A small sound classifier, trained from scratch.
Model: 1.84M parameters, log mel input, arch convnext, norm layernorm, activation star_relu, layers 6, width 256.
Data: trained on acted Russian speech (Dusha), 26041 training examples, 149.4 epochs.
Rows from block 3 of a small sound classifier, named by matrix and row number. Rows with one number belong to one neuron. Each number is 500 + 50 x the weight over its row's rms, rounded and kept within 0 to 999. All counts start at 0. Numbers have three digits each.
After each neuron's rows are labels from the 100 clips, of 14848, where the neuron reaches its highest value: "strongest on" is what is common among them. Only what is clearly more common there than usual is listed. The data: acted Russian speech (Dusha).
# fc1: MLP up (model.blocks.3.mlp.fc1.weight, 512x256), inputs 128-255
# fc2: MLP down (model.blocks.3.mlp.fc2.weight, 256x512, transposed), outputs 128-255

fc1.206:499467486480506487569514462545433496437422481486423545514505492428536445477499623444547475403482502512454405466453535458516471518525507545547510506514520441412433438417566492517532516440508483530514415471552467516578483557450496409530489521563483492469524522512449537542512381487570397519508621503538479519533589601498481524501570534513571487452592441492519485429491484515541502522590
fc2.206:492532424502485535599495527494496505501557519439478516484496503555484579484470382475598494517634458549595566549527484510517502464544418473443446447542441561464462482455455382601427427511507506377498515596439519344529536533495563477570466398541448507453487491490451463590525517543479506494455492516536503447484498453533437530546479489580539513489498513571495509517423609450561491491552
strongest on: emotion: positive

fc1.436:582476446393485566435521420466511500456566555479543467550455526461438485577415494432429536474425466542515635533454435451474503530556484442583487464428550581508491518501631465560518455430455479498538492544486464540484481503472493580453522528495514565471456449504464559491381501526493554458527533450501452523562536493573502503472538492450442507490567470521424416588558521512425545620508
fc2.436:461483465485568531544553557367458502412550478520417514532510536605519555547509460469523490517529494455490619446510527575458483506564444532393442461540415536491400561475487527533507522429422456477437470412485499458449575545477546446497498528483490495627510498496515502415447517571532499539503501630557473488484587503497465540531539508620612482527464505516550464462464565483439487519546
strongest on: emotion: positive

fc1.461:593522479502486555595528534603497556481603453509473437540589444504567535468521541572535452447489495584489428464533524541486504476517506613440496544368489447484415526491404536568551415484448452506530499509511438580522482439528506477541497441507532477481383472521518508508510519444571577487544501563502475503492496557551500511511552493518531453510561417533464383492485524463507543426539
fc2.461:616402441477491470532466507481538535480452522482534456455435443571493465522422427480521524516527472568441511424356496472529417512437527439486497511447493460422569464523444472461500478479532435525420545507517577530460506460486460501459453454492509503484523497455543633520514435457499537581489515430431416492526460569483474544553484516497480492440417535540511571390544515481521580550501
strongest on: emotion: positive

fc1.478:497495487570598496550512505499484572527526480487500421524465568487514491548517455531502461530476564590566565515510521546557536466475574457467522460627563455529453506420486462586493461477453543505557485534540520476434394485513438499399482400515546504437411438449593565463475567497460488447532572533556519495516440482427499527502392470520482543488516537367503597464578460482503555364485
fc2.478:511483554590575518511394466516445516529539582495609413474535500427460481518510482505464456441485529537519465448526551567573611496592533437548578453450474513560496504519488591457501478514492506508467515466524561542503494529509516536523566448620467517484495622564469578501472509384531473519537464469532519453549454575468511457513564592480504391542534545511483554509603483532525507465491
strongest on: emotion: angry

fc1.312:605531496522511587475474514556496466538539481512525468592573500442444577497537554512535539554552528566528520382538519527520519473499449459474469475559525420578549520477413490423560537527450415528584480476521531583524481483495517515490595521521431515340465478517419469488518446472523558460482487438494480469570506490486549446508417468536530464573524505463552568455500469450516528475497
fc2.312:453560474534500584499542573551450511450509493468385595560638531519521571610530556483499502455440491515525403459499471519440527454430468584534359456519511520530544489537516488453497475483548521452483409521531507471435487473470424405441496458540465522489526535468455541530467426559569430447485548452519391491512470529470513501457522413555444410521455490536569536568527520432498580540453
strongest on: emotion: positive

fc1.389:424483391512465508574534472473513381442491526436451501535456439545498452468448446565460542545486577472554536436504491516487490570452414630489414461537555468547574524568485473431468578566524463525567474485573444453509468496560421489500524433537569549545529468494557496485439494444523590566526503468552492466468495561514489396532615564521545435499513504445429417527509511465627442463476
fc2.389:436536504515438553597481540445503562515435454562522387534414447539516478544450504638546493485515476446566523467499508553467597572507412553548529456490545513590435509674502534561485529468466491417399423622431465442485490488488446553454457548476569431478510585459509486454501473506540442486538551496437456485566522456485594417542511536496574561507548486530502485484551483445465528490459
strongest on: emotion: positive

fc1.300:499548407483546420472400497547446525470477531529548533446489589424548394397572477530512574479497537483454474485446509506522454373539471506512470544592500533458482544493461508357557449537536453543426478542424543552621489564480476561490540536442557574428428498474473367510493522503471552519540576496498562515444488545495532467499492583505474437541391508445541468567511487446397475452482
fc2.300:421459520565564521515524531555537523487514536452461480478535434500550509498553457521480486436440503517495526456485459540455550522571394487488491467490379461451481542448511498505518463483530424430529514519546468398437481485575541357522528564433406511456483531558540489501488519570419439493511566502427430531603499395510437428545420470444525494501567555505483518495509371501378517502487
strongest on: emotion: angry

fc1.325:568460479539443569514474554550530518504515549544550587468421502418480505576548510491475437471507429468571630477434506447543524484519480536377490459522471506397489483514487496408564453470545543561575440474501493541533466480483460453486576544451530514499522454532474576546583524516571523507520512636480493460537517515494542529466564449515545502542436512436495521474495498441494470488482
fc2.325:475508483503428540644570498481484426458463487594494476445462488552531510439380493433466504407481505431496533478490487553487441440517557467514466481449540488509523508543549511574457513552524548532486357494455402505428535437518524380425432419576521552500427515534554446564483484519540483480603487567555481480434568509470426530484438480471496510583540463476497501491485473551512436542510
strongest on: emotion: positive

fc1.97:521591532523478461422480499416421576499548485525500580525554518488508498501502322505506590561462429479466459498488493559546422503450450468538445463500594536402445491547494502495489430401482513604480502616515525471423516599439627518478567460624476478493518509496532471465486484524420447548522516574443518619515538500477534468507442589533424526518440472470485467515562527576419483458472
fc2.97:550531504538532502482452406513484498552531486511483490488506551501458468606535510506594499418475407453481463512472546423524452446458473441420636504613434482586541507443486515577456561468422480491548575457448380371485536457519512488536524452502532520519522393488411450625524481572498549485481581554480452559530519521430472526454527449470505448501504436474569557575485489508546455544551
strongest on: emotion: angry

fc1.458:506442510559505518563488492531351473489461544490561553525447473570602570509563501487452529528524510442526474568525450507484413484516467569546543508534499553474434416496455485463441552453516499518523418460515446508484528492542407494526364560476571409526446457547465571524456574441473535518468553563461464512634482448517499529508479475551535481568469482449494477588559546456558517511557
fc2.458:483483515495518529444430487493522463524549512504446479495543493506449539644556428478486532518548576493508529490470552490423582478424499418410437492546536487431495456567420417480522539501502491590543545532517517495474518511545532543473490499542473478454666480376519470569474593555560470480508566533470506441547519456509551386440566515504505558497563565499592528510480480446498555363580
strongest on: emotion: positive

fc1.275:494511469576432490455468513520521527549551426398444415498455559419468549428472557471487478551575538590510571534474459492556567448505541449551516515542470591451466519438493500587524518563483471533499497516422647537490531522435462604513502494429510486522533428518479423495542521514398422481519432480421491466515534564573522501536488533491413522611514467502398534522536499499531574482508
fc2.275:477485372498412517510460489469478515566458518480455578515537595514525463418435566489571415592513481544455504398444533458568484492464495575518501522490553422410491470590514531579481480531469481488445444589399480522555568464507451458473542481531564455542546480605384559501507405409507507578520463494538449504439542486614475562511566467478617435572419454403483478446506452527432519487387
strongest on: emotion: positive

fc1.152:467559584556497519487561442473430483539509509500623572558482491471520611497546449534530446505464541519458523567485421478443474390506435521625527440433448548520559468523535554525423511541440425491498558483515450479560525436440483462499487540456514490504473414445513641549516455573462533537478526476498540432485511545485479543466449485635504476582503524530484490419534544434529489439523
fc2.152:484547642577480480495464529543539511430477531547591494504554505422527567474512419511543536458476545475412414469545485541458486605494546559544516438478546533601464574443454560453499489492420488485463505489494404523494474446482538559468479477482604553513507457421447440449449546468524484500494460520501522515503507538546406540466474454551517405507475519646503458572491456443493472501516
strongest on: emotion: angry