{"model": "sound classifier", "dataset": "acted Russian speech (Dusha)", "train_examples": 26041, "num_classes": 4, "arch": "convnext", "mlp_ratio": 2, "init": "orthogonal", "muon_scale": "match_rms_adamw", "lr": 0.0029, "nesterov": true, "orthogonalizer": "newton_schulz_5", "steps": 15200, "batch_size": 256, "final_lr_fraction": 0.01, "warmup_steps": 450}
Rows from block 2 of a small sound classifier, named by matrix and row number. Rows with one number belong to one neuron. Each number is 500 + 25 x the weight over its row's rms, rounded and kept within 0 to 999. All counts start at 0. Numbers have three digits each.
After each neuron's rows are labels from the 100 clips, of 14848, where the neuron reaches its highest value: "responds to" is what is common among them; "loudest" is the band of the loudest frequency at the time of the peak. Only what is clearly more common there than usual is listed. The data: acted Russian speech (Dusha). In brackets: how many of the 100.
# fc1: MLP up (model.blocks.2.mlp.fc1.weight, 512x256), inputs 0-127
# fc2: MLP down (model.blocks.2.mlp.fc2.weight, 256x512, transposed), outputs 0-127

fc1.132:478493480503513525564493489522482476518476493511544505480473436500499480443502484479502513494503477514506526478516504527491499519503492492504479526533504491479528465486499500534470531429494521501529499476532506512487469518512501507490460518463522488542502504465476471518484502498519506518520505503542515487559532486493533458482504483516507480562508526513491503517509501527481483434517
fc2.132:467497501520534497502493498519495522492489476519467497487464485574491523522495509469539533483511489507507525541554525451517501498543522502536504546490512474519486544503521555526520483510509512471504493466489517557483506509503507477487487500522491455501528490535447484524475526531516484456521504509494493509535490484512462485505495490508493509511477487495506452456469466498504478504497
responds to: emotion: angry (42)
loudest: 250 to 500 Hz (50)

fc1.114:492527501492481536520490472518497505460477561527477515468522474515472507557509533512491503501533463494513482519539464502524537551478503494514469483484464520489495485531463494494502456471492492451515480497506508514469487466520539545469494542495520527521523460499528515478475479494500493532503483476464519450513468489457511461494459523470494515466502495494451533495488483509490471495499
fc2.114:480468485476496471455493474528493506519447464489543515500463496488479495523506502507479473480496471555515509524496524493468477528486514526480491474477511498477504527494483480539496543472472459481550536521507518482502489501517509526510478493480492580513505472506512505477479454516495500544501514550490479491521528463477554477490556505490529491502497486498508533518480484515506490519550
responds to: emotion: sad (63)
loudest: 2000 to 4000 Hz (41); 4000 to 8000 Hz (28)

fc1.116:513522545519480474506469541501486513521490500517501496513482502515456496541526585461511521544500507477468546510479446503488503496520476495482502493512484460511454484493474487525550517522538475496476495492490501468492519504470500521508492477522517539482504477482501510491505496492535498496521518542474500512457487474470485530501562465518507481509544513489504488480527519513495501477473
fc2.116:458504483452436521492507519513499462513500529516531526533492566535508539486567497535517507510502540455496506464524521462528472509467512502521541519487513505536527445504506506481546538502522523506490503555470532515497493518483482476471521470492488474464517548479530525484518424488480474520499498496488483481523504509507534464473515535516488518504541538502479536488477508517473502465492
responds to: emotion: positive (41)
loudest: 4000 to 8000 Hz (48)

fc1.85:540510504522605495523502488488521485486491508489487508450498525496497494490550465508509514480484483499502493482527532477495511486506516498546525541479451481498503540478489496473519495534551482492485483477516497498478479488501482498505470565510519461505471503515478521473496512487481505560498506541472510528474481533544459452498499512457499508462499486511501522474455492531496480454509
fc2.85:453496512535444454490509456496517491532501486502519479486487477429482482487549501469486495543514485480491533469499467535516489514535563539496504522490556501511511496486493506469510543464463483508508537489520537497483507459481491492509492560485499470481496513469486514502519513518508495470493492531458461561500485490474564533504455493482481474469485460482536537498508486516519480517497
responds to: emotion: positive (59)
loudest: 250 to 500 Hz (64)

fc1.371:512499487487475455514552495510521525485508500481445479509489516525522500506427457522476535498490517503468504476530512531472471459489518493506505473497548453528517513509488476476541503506472541529512505539464462503498505482485511478465553481504520525444538474542514472486517497456478461524509486498513474500538508501514507481546488515500475483476502500498478510527531529531492506506511
fc2.371:511437511528501485512526505501490529511513536507490509531541494489517507501509470516521491496520534516466476517530497514474547550465496485550465478480494462498498486478473519467510465553522526506522500436458512557478527522519507489519479491506497535542486535503460475485539529498511496494457535498448482513477499476485549493492495502498495523505495513516493494527432510466520498489473
responds to: emotion: angry (51)
loudest: 500 to 1000 Hz (51)

fc1.290:457507500482500447503499514487481478492533486506537482436507505512494514466475472498504503465521484491461512471466491523518435523452509531522460529466524508458501468516509448512514523496499469504493534482494523478480505469489476480524531503517486467484507484501467481521500545504468514505530533509487519547494505516492504495456481501534500473456508528508528479463478507464524493529486
fc2.290:475515488505495521505512502444485481492503457476487476489490523499487553493480542539502493495474486521550462513566466558483501585534518513446509488504499493511481499495519500483498472519529555515509460503478501494519509481494480525531513507479529523481463503475524533480460505513538452462497467493491483507493502478484519478515496467506495523463506460491471508510515497488505527524481
responds to: emotion: positive (57)
loudest: 250 to 500 Hz (43)

fc1.161:555529505491542479524464538528481552492505521504499493519478489494478491444507495519498454475485487476533463515515486485524463552515477521489508531538470464503509499480480495475490497482509485538455500506511495511530437500461542525511446483510468523573506494526481505487507479491535500498505507512516448492494498461495487464480486508547500520481496499451489531483463509495526485491474
fc2.161:488468476489469489503535508486536535468481473536467494454508500486512523497464511528490530488497511481497483513511472476506481496508524511510490523456567518524414469514530461503518515494478504525497534461482499477561511487493513509514500494479453489502486482545502495509490524509499537471461492496511495469491478507529508524522507470482472507531474492499525439489504539493491546467476
responds to: emotion: positive (59)
loudest: 250 to 500 Hz (57); 500 to 1000 Hz (26)

fc1.35:517524519507482489547535501519492513518510490477554509479481491513493522541470499517516514524495509523498506514465498455522482527504560525508500519492536488535502469492541470466506523493522494501498509468499502533534514469477490506502512540415562510496489499456502499519470488479491555515513509529520523484492462540518473569482494542492450461484527481477525542492467511504477545487517
fc2.35:533490485520448464505490533511508479481523499481504503468474510517492510510518494520458522507465490489504490515537492496453491485479486507455506520503463502451491480472506521529514472509513524496462532528473506545477497520506567510486529471483477475498524492480509513455484497536471477533497556525481510536508513507524512509533529492462488506437497516451506482495521493536487502528528
responds to: emotion: positive (45)
loudest: 250 to 500 Hz (68)

fc1.110:447491540535479520506498446532479465468498514486522502497521496485499482532495501514514497475475517488450470484459465490479501464506495465520475539488551488550510499502502494495512484505506479488521525510484482515501522488467480459452534477491515526458493471506469517451514478486493483526490518497459520466547524519495477481537530476479454484487521531468506523585498503474526486460514
fc2.110:476519435533491517485474468522539508489462487486510542465485511473490506482520533505446492497452466461550516503525516473483468500536476466493498461501502515510523511492467510515454485533464497483488469518474483472538500513496503499447577470492473512523512544507513498504481549510530463507513495518528514476485501517452480544511502475510503487486515533534492511518537507499537491487496
responds to: emotion: angry (67)
loudest: 250 to 500 Hz (45)

fc1.384:517486451492511530514488501492513507513477495495470506512490492503510568495552525473459439518552537509491484492506513467457494478497535515491503482488481511465461471520480480509532498532513510501475528529496496538465479496489508509496471568457494492505496494545482516485487496512481532480520511527482432493522506485497474490484455492510452478492526521479498513531458489448454485486484
fc2.384:514470501515505535504511517515513499485497528477564534500472496467511495518529527497530516509557487480489490496522489467489496501514484471527473524489525523546534476473484496513468499443430521525542504503513494493471479527511534498481515531511504567523493510528424503481458486532517518527489519522490531540500525521499529470493504481506565494497518483508523486510498544489526545484500
responds to: emotion: sad (72)
loudest: 4000 to 8000 Hz (34)

fc1.444:476510504509470553481486530558483516517559464520476445479484451457500524499491537505567511501470519495446492505520491536512460511471527521508487550480511470507497458524457498517466499485522444471536506565476495487489467491511539460503532476500511458481481494487482451501484476481517499536513509508534474494470482523491487536519530503546491502487493530489495510498488524474471496492492
fc2.444:481459524531477558480500532499477457541527511509500506548491523523514511520502539505488525459493480470491521498460501500523502495500482467489483491508499464513526539514489545482460504487507519524460496480475579519548516443475520545449518473487510524504508471523468459486500533540476505486483500530482519546486478502496493504479488502536532487507517532499503523514486492508503496501520
responds to: emotion: angry (41)
loudest: 250 to 500 Hz (63)

fc1.408:507480477549471498509564506549484506503484547512502480510535492511507488462502462507512458491492497513508506505519481466495546474494487530519527526482491500493483506485455499511508496505503473532484508548473524507497513488510524469490523449494540494489531520500471468488489508494536504488469555491538501519511474512507480476467540502486515520508550515517483470504549478500497510483538
fc2.408:511546524467519509511516489485476518537485525510497528572517509514501479494495501502499500514461495482487536487502532511518529536492473460526500505516509474523531542525431497490513523509519520494479491503548488497525523478521475500508484471520489496520455508503538486515508507505493509478509514489535526526531556568468527482453506501505523482480519528521531435503449492499483505546463
responds to: emotion: angry (39)
loudest: 250 to 500 Hz (42)

fc1.365:463485529552512463493478478496546499513531495487542531511480464529522483503472548530489547484529503482487488478521502549505508481449464527490501505532523502521518506503516455562521505511529461484491494465478582510478496506525498500521518475499511504503517534535527499505527476446465535493532481514505517489529517501506510481506539529493503481466494474483531490521515490506516507486502
fc2.365:488457500457498453482494567513538544495525497460475555512508479488559494501465509534500466469527538489496495502558472541494492520546505482505512491485485525496457516493510527435542494510505504518502484462449520524524513480511499466505492528517469447465518504468494544521484495481502470506493528521508468499500475503472502511523476492522494531470537459493507478473469509518497547521453
responds to: emotion: positive (76)
loudest: 500 to 1000 Hz (30)

fc1.207:531502467508482518482530512522466475500479463548467457489502550479472505488502464502472515523520513504462529473511475525476468495503486503524485495497538539524529499515496450507534467525480494501503500516497519487480513478516509461492517488541543513469487524530510500462459519549505525499523489411494504511513442483509526466530463532479536455493502494494476497511473549496479473491497
fc2.207:494489514514480482447518474539497484461490486495520498452515499490505506539562539558485516514539547475479459512501472529476478502530492501507493513521485533528504562475489529480546502506460457485491477456520494500474506507501491516477455520467517517487542520517535485506518461511473486502526486509491485504527517499447544517462483501528513490505491509467515536518455477496495512499495
responds to: emotion: neutral (62)
loudest: 250 to 500 Hz (57)

fc1.23:505509498518504523511469458516494512514541485522490523499548430543503448505506505498449533471501491450503487509537519497487543500510492520487533506451501481486516484523502454516530501530501499477526526507521491489533498510470547496463470524463539494509517528444527452504478528538550500474516505530488463479459480464516471501467433490512482489535522497497483484509515524526474505490503
fc2.23:462474536496543536501486486500533492487507504536488482492517489509487506497513473504496525487490486520455483496487508460494516488512503468495526504488546501542477520478510504471506535558504484514478491505487477486516458513499499469503462551480519494437501548461486473488525482534513503461477535499501458479492534504494517466445521506497470495462509539463475518506529506459503472486539
responds to: emotion: positive (57)
loudest: 4000 to 8000 Hz (36)

fc1.455:518488531499520506491451522506487465478509513451496524512507530476554489481482433503541496488537482469543492514500470527502475420527496534477473455521503467485480518476489481551545501515496493581432462506512471488473481484503499511498484502535464479454485474497513473542485531467522507495510508529519492510525536474480520466486485554476543510559516471484474526515486515523503533485506
fc2.455:496481499513525545490512496487532538507475493586491475503543513481464513528514509480513524453502456475542512542523500543502490510530485472483471494502508556517538490510478506487521573524487499505503524492467522495509538445460525507468509496533485532483521511523489485474460512510542502483492536500490543525529495496486504522522516456524495492516501478518492533481495470518516495453522
responds to: emotion: angry (51)
loudest: 4000 to 8000 Hz (58)

fc1.84:458524487467507530506510479496490532466476501494507495510460522457508506466465574502515503506506521522490506532486530534497485481517504530485494521495522464439501497502501483457477518535523497526478514512484531525498515511506488499504520519495485498463450540503475506549541436474550513513518499496546524506549482519522504492506505501464517533515503459513503446495525509517514493509481
fc2.84:498515468508479537497495553517505508515536469512520556513509549520486474521486480481450513523513502489463514525509507482539529519529543485502542469485483516546479543507519504500534498505470504503461458514471450504530466504505480512499542511495512500478524515492470494493440498480534522499547501454459513509538482531512514520543489522479479460451471484535516484508474555508501535511476
responds to: emotion: angry (50)
loudest: 250 to 500 Hz (45)

fc1.169:517483447488517462527534530514465481492492477502483484522501470539500528537486474446516502491472511475528537514479502505491492461488479443495506503506481524498526502506486473481496534475473502488492490454475486505523470492518534522488492503536521501519474523484506498515492510488514495491468492529489478519562500480532503454506483576543555485484523504508574534523514519544501514496497
fc2.169:448519487497544533546526564526553474508503558500509477446491480474500517476539494500520476501496541500486510475511466505487491494490495468493447498493506501493509506496485503475478509498501495480474498439484520497502496486512498486565506513548549484526529488535469515507476490512500515457508529501527523466559467469459490513501540480504512499500474456516535480483476497545495488466485
responds to: emotion: angry (62)
loudest: 500 to 1000 Hz (28)

fc1.401:501492471528464513493463508488487485535498485490475545502531517480508501539520475485512515489469451480482536510482480507485537528484551522545483488506519489544511487464503512537527516473528511540510491550485480513526469539529463523473565484489456543490522511464481534512523519481489478499509504453531538510441471481524489459517478473508489492477525506499537498510487544463500460536507
fc2.401:462476525532483500454493497480481554539542509521478491497514505500511535476466504498441500501508450506495502510505491438493537525483519534486542507491477508496511509519518515492464481493498506502466493538491476520551514468491493522508467494469491518449521479514479490484575506538520525511494482531478528543469508456494530504511514450496518487516507525482472515459428507506506521480480
responds to: emotion: sad (61)
loudest: 250 to 500 Hz (46)

fc1.231:468523524507483500576524487530477512474500533527497488525481515510503480448503479453489515524524506508431461523491504472544460568509491525511505494493525506488544461482469515503486532523522515465491524503483561485547508502468529518463491493497510531521475533479489485464481513528488527516503484515508445488498492497512548460513515524519500468506503475485484495494488559492463508533504
fc2.231:506503509467523489475472561550501468509519465524500503515525497485450523440484514480482491452483462487478493465506516517481545531456463504528505513507524513500506470498507475470525470565510541516556479450465532505520525486489524447507483488489498488502520434513501486512486485475527473546524464500517468479468504518528515459498474484516475504472453466461490537433524498471525469483515
responds to: emotion: angry (42); emotion: positive (39)
loudest: 4000 to 8000 Hz (43)

fc1.236:480469519490502515509451512528484486478523462536485442514499447489496477525464460485473505492493505500473491509521484499495514490490494542478515495531442517528504515506502549513513501495481536506454494487508521533454485522508511489479535494552488462505516526494475484525482540472452515485540553474469528538485510526449480509490524497512452478496484486518493519541475475487475519455501
fc2.236:510498479464523518512479522520452500489518491484479513512564472482508493530489504479520486499486496473530513497492470455470508521534531481479511497528534439480501484473464481514512517524490448488469461492475494486499478527494489461511505511502528470579492493522528482481491493509548494460482512476493530473511447478473465534486520528538516508522450499482526488506510482476491543497487
responds to: emotion: angry (46)
loudest: 250 to 500 Hz (45)

fc1.222:519487488498508477477528475471512441473480504501482499403501487505493466517448461521492520455493496521529500471474471512492465487512511551489497490500528521482526531497509473498507521459513489460468481508491514488516526513534535486488520523501497495507481478517472496482496521527502533474503524489510523478489488547432533526491504513495493502485521498517517507500462501511534488530522
fc2.222:481537450497491487529517565465505491485499507546488501491565516472512485539515498476498508535505481479491509472564482511492464533495502505493507502440500510489512495527502470503487504516529489523492514512499502490471515500508529463496509539546458454514488528518509542504493513468494562485495483518511495525473490563462498478475523477501452509493482486501522497535497513497481506521522
responds to: emotion: angry (46)
loudest: 250 to 500 Hz (42)

fc1.466:497484558446503491497484508470513526515488508535498568496449538490491525472490516486496505480489501471507482495491513493505483512461471493504482508462497530523513498494455507538499502501494525489512500425482532536487499500456500483555494487507526508533502524470479507525547489537540487526549458487485486476507543511506465482451525493517511548509519448513494518476486538494513519505509
fc2.466:541509519518507486480494486477435508525470475486562499492501525464510437500464472477495513496552519509504497536484514536482482493498477534508511495521474519493486476502487546514496515500470477516479474542490479525488478489515481522512528484546538518524487497480503505536502550464522474503465507543550521531474521476509558523492482514500550465489539504447510526437491476512479495492514
responds to: emotion: sad (61)
loudest: 1000 to 2000 Hz (49); 500 to 1000 Hz (28)

fc1.156:493538461482496528529477479510532471490517482495503524524515470468499518478525488512552445539523467509509480498530468443485507480507531513474509467511551538494498495484514518483462530493529528488507471524474524513507546533456472566465498531544526483484479525513513502494543529469457484510497457460501507516504459476518522516521503488526468526502495453539511510491507480495528497547490
fc2.156:518502501483506519517534495484500489485528492507522506477481508511533547517506489525511489525500456460477495509498538526507481494515495489499515485491499476485510553459461485539475512473444479476523490539474494465466493507488511484513489453519502491496460517539522481490497465466484455535481509492467487468473498548512504501498481469565479524488501473481452519470483501531482469514516
responds to: emotion: neutral (61)
loudest: 500 to 1000 Hz (26)

fc1.317:474453492505506482534514547459490453514499488488485499483515473482498493482517437511557500486530472497514484515477511502486531536515500518547544490477481528547511480468488463536490460508529480505495535518513487513502495514501516481503491538498524501476471467515486507504504448466495463474534493486530547487504526506529473467568567470534518492482500466474486578504497469508493532525497
fc2.317:488501502490479474506510485464491474523498499540549474517484521504493507528497498472527525512514471471478491550451454461490505518457495490478484510481498453494479517507501538468469455504511469526473513504527474496496499534502546508497489497500502507442578488475484507472532484496485514517511484505525545546513479534508520452465516487474518550476462484549493497480546496471538498473501
responds to: emotion: sad (68)
loudest: 250 to 500 Hz (47)

fc1.144:507502487496485501496490507476498523458504492508487474523528484493525483515493472477501516541467491521497497501465518535461477513549497482494494478533519492505533507518485495503490488517521496494538442539522493522517512475483499506492505478545480476475508522476516500501507514497551521513515534535509515479469535487512476514432497471537531523539492457491491506503544488510512521439513
fc2.144:484526490509518480540502502527552482545499510549511526482515497514520538492488504451449532475503475493493488514536509493533498467484492500533494507518462493504482504494502502479504488532500490477517525529508474505516520504459500486526467507505543510482506480514514520486527515512513516534502495486471482515516498501480470531488498488477448523540492467523525490490549506544512502456536
responds to: emotion: angry (39)
loudest: 500 to 1000 Hz (31)

fc1.337:512488527508504508523499522515518546477495506502476551516492482508498543500499505541455525516510443500513480518479496461494544487525485514477501447494519515519524491527542476429518508507535477495494505492468493497483467517443483547488529452491548545501499472526488465498500485518528506490465486539461521484483510526507498487534528495512498510473516498531511553539524459475504454528505
fc2.337:515477516489469501504502494524493512509479529499519516489473509526539511515504483517532478532492527517485554514482486507544482510539483504474523519512528461509539524507510517491474491506494519527514509536481515492536496474486513505471515489485560508529539538432484525483567495482474491485535506486506481456518494481485515478527495505547478507522469489484527488472501510500508460483517
responds to: emotion: sad (56)
loudest: 250 to 500 Hz (43)

fc1.361:502447496491541459476489515495478520492470470530517503501445533498486525485493492493535512519452505496503535487506502508520472533533489517507520494500497518499511513458509477496512510502481482512521484422495498475497463486528508483497504511511490517554480464516527507501527480549500476541531477541517498517482530505536451484483525486491497489526559488531514508496467529490524465486499
fc2.361:534495534488507545523547495526518502516478482511509526460514499488460489539463514447477508451486514496514502534488511496480504462490508487495537500505534492497512492491497472559488514484529494523487461537494504510456498538544492522505516488486506570513535496434474513490489511453479480490520503526496518501460493480510530537476491482490504531494522498472516429517474478534521528480494
responds to: emotion: sad (61)
loudest: 1000 to 2000 Hz (33)

fc1.255:522515435465476486482516503512506482496513522463497521463487519427494486485491495503549493516517543475502522542464504500475498491501525485508511479507461523492491538482511546526461508534486519573473488465504508471532470536498490527472480506523494517525460481505512516503511512454434489507494496514569505511520504531480496528512518490474497488520535464483553526497507494533479501519513
fc2.255:501542482520448521511459494486488475451514548520479483516509490484508480471479555554506513499488495509544460468549455489514505530503512480500501525480516453504470461542512528502557468505505498488467515541493524469535512455484491466537525495496458482504491524447507509540498468487509487484515499447532459483529502485486484535522503513491526506519490437496483487510489519478499499534498
responds to: emotion: positive (68)
loudest: 500 to 1000 Hz (38)

fc1.9:506527519542486458493478485498485494498524506490516455524484499486456466484506479498506520517492500488472509517495510503477474498481520572515502522557506491485516546528486484490460504512513491463495511545502507538504527472486487507496552488532501447472476529473487535524471522479559514467507470509515522449516496500494535522536487478549494518494455455499521510498501502488483503598476
fc2.9:456494494520506487481515460492465520559501499486464520480493443479463490499485515508476493484490490512534518513519489473475477494481498535479505499508505516494497523514494492538521484491495515505490511435501542481491462499530469508495509486501508519502532497505497519505471557504497476508484480466484509496481454457470515474509522514498491516500482490514506524530496484537521480465509
responds to: emotion: angry (59)
loudest: 250 to 500 Hz (41)

fc1.263:514489454507496510484507482498533498506515459502528469476501536481523487543506485492476505477513492541523536543504526481508500484514490457484508529486518481496481487517502438531501539469453517489497555517461513518494567497428466465520464523492491545533478464492463479506500531500501549475508484538505547490540458504484532506505495515486525470499493543467465487532504489527540540514484
fc2.263:543493500494482529471507510533490530531506506531475572479487510476453494465521469477556498462507507500525527504506486508517452518510542470460478492544462486500473477521502467535473507476498474524517495518501494484526497466459508509552519546482491484530492487496498476483474532502463522474517518498504547494556507517501474465473484506564503505512453526503470509520495483483511524453519
responds to: emotion: angry (65)
loudest: 250 to 500 Hz (65)

fc1.223:520468469477482530512501464461508470509521485529513509554493491512482508484498549534509489485510540501503524499502490530539504515488497462516463506495519532497480540480545498493494540506461502502477478496493507505508492518465505528479543562511452473492447479448514509470504493471507490487480523520525466472494485559481480490517490483486496498528497474479496525454512515518513524506444
fc2.223:535509557485530483506486542498505490536502516485472495485473510480475511537481487507464513516511497495522499500493497442483504494527479478492498538467538559495492503490507518527473493506525528469474537487512470499517500502492513479491494517479482524472488542489515474527517477501519514531500514544533509515507496529519517487501500522474471494458521458483468458496478517541523439506519
responds to: emotion: positive (50)
loudest: 4000 to 8000 Hz (31)

fc1.393:495489465504463516507470462497466491514531518484463488481502514518507519474487486471474523503531488508506525522457467478475534489512487543475516492504498513486506505506463497555463496552451542525514539462467528532462503516473494538517510494474512489495567513509539506487472477534562478534485531482466477503495513477484500499556522501481473495524523483506478504505509516526535476507464
fc2.393:524465479518491526472495487447542488493489506475473508500508512493521475489508495541484503503511504461498526509514517501493479528493495534555480510488474503508504488512466535501501505474489457499485455496438486526490487543500506492506474470492489499484510479423486517509511480484491504501496485519520493447519533519533471492475563512508484519518535497539523520502528546523456474497542
responds to: emotion: positive (41)
loudest: 4000 to 8000 Hz (50)

fc1.379:488503476466522549493499512484491502476502519511525469519502499503478551474535510433480467509465495520479487511519510495521487481544542496473534485513465542507494519469487494519556486524488501503458519492494522505515486487451488486537553519538480514529491442517485454502519494504543507481545503554492476503522476537539495539456474479493464546535557501490497473515500495499481512489478
fc2.379:497490566500511477527471508485544516513513486513499466520495512497463570474456511505512504465492497504491535508474491501484494510505483489514524491497509502501496484495462481456465502494499493506535517518508523469546529545493501512490504509490476485515486491489477490507543494512501536509556505529507469452485434499492473483480491486572541521484585532513484486452504545468471490485479
responds to: emotion: positive (38)
loudest: 250 to 500 Hz (59)

fc1.378:549498521476479475494516531524524489497554525465544476492494468469564511508466479477518489546528475495459500525507493481497486486497470525500513467508486509507485519511468511501522541456479469498507504512505506505502468489514500517456546476446542505466489495515491492481489513525460517484488472480431504519495447533550517534484507537467484487516467513503526501515516512507525534468508
fc2.378:515523518468539522520511494491481486479510501529514502471474477489516574498524516484540462504490490457498511494536511507495508468535494479484470516482467505493483501476511523480507506499462476502483518488522494498538496497481536526526475488495512486566496446462459574549501510446504490499510528492539432525512482516498506521482500510500528471504511528450485491497498497452501504515482
responds to: emotion: positive (46)
loudest: 250 to 500 Hz (72)

fc1.28:495513498481472485491462471488491533504498503446509459573507520480479538505432460521493519516502498504514470506537529516531449502503540493506519495475504503514482504503506505495510513521484458488477501496500500543542530527512492520471508521497555495517485520546505478527513444428451508549487490509527540514529473524456531460464523495489511498545487479502503501480523489473471548536529
fc2.28:485503518499517480529475509531523488496498465481502556455512475538493519519520541539542495501502555496506512467555494446519517482530511528500508525497499505511488487493493508501497538524490534474549499528476503504535548461528515531528463522499444469481470475532528531493523466463506454463533516473546483489557496522513498522494520525481492539516462507516465454497489501529504488495482
responds to: emotion: positive (73)
loudest: 250 to 500 Hz (61); 500 to 1000 Hz (31)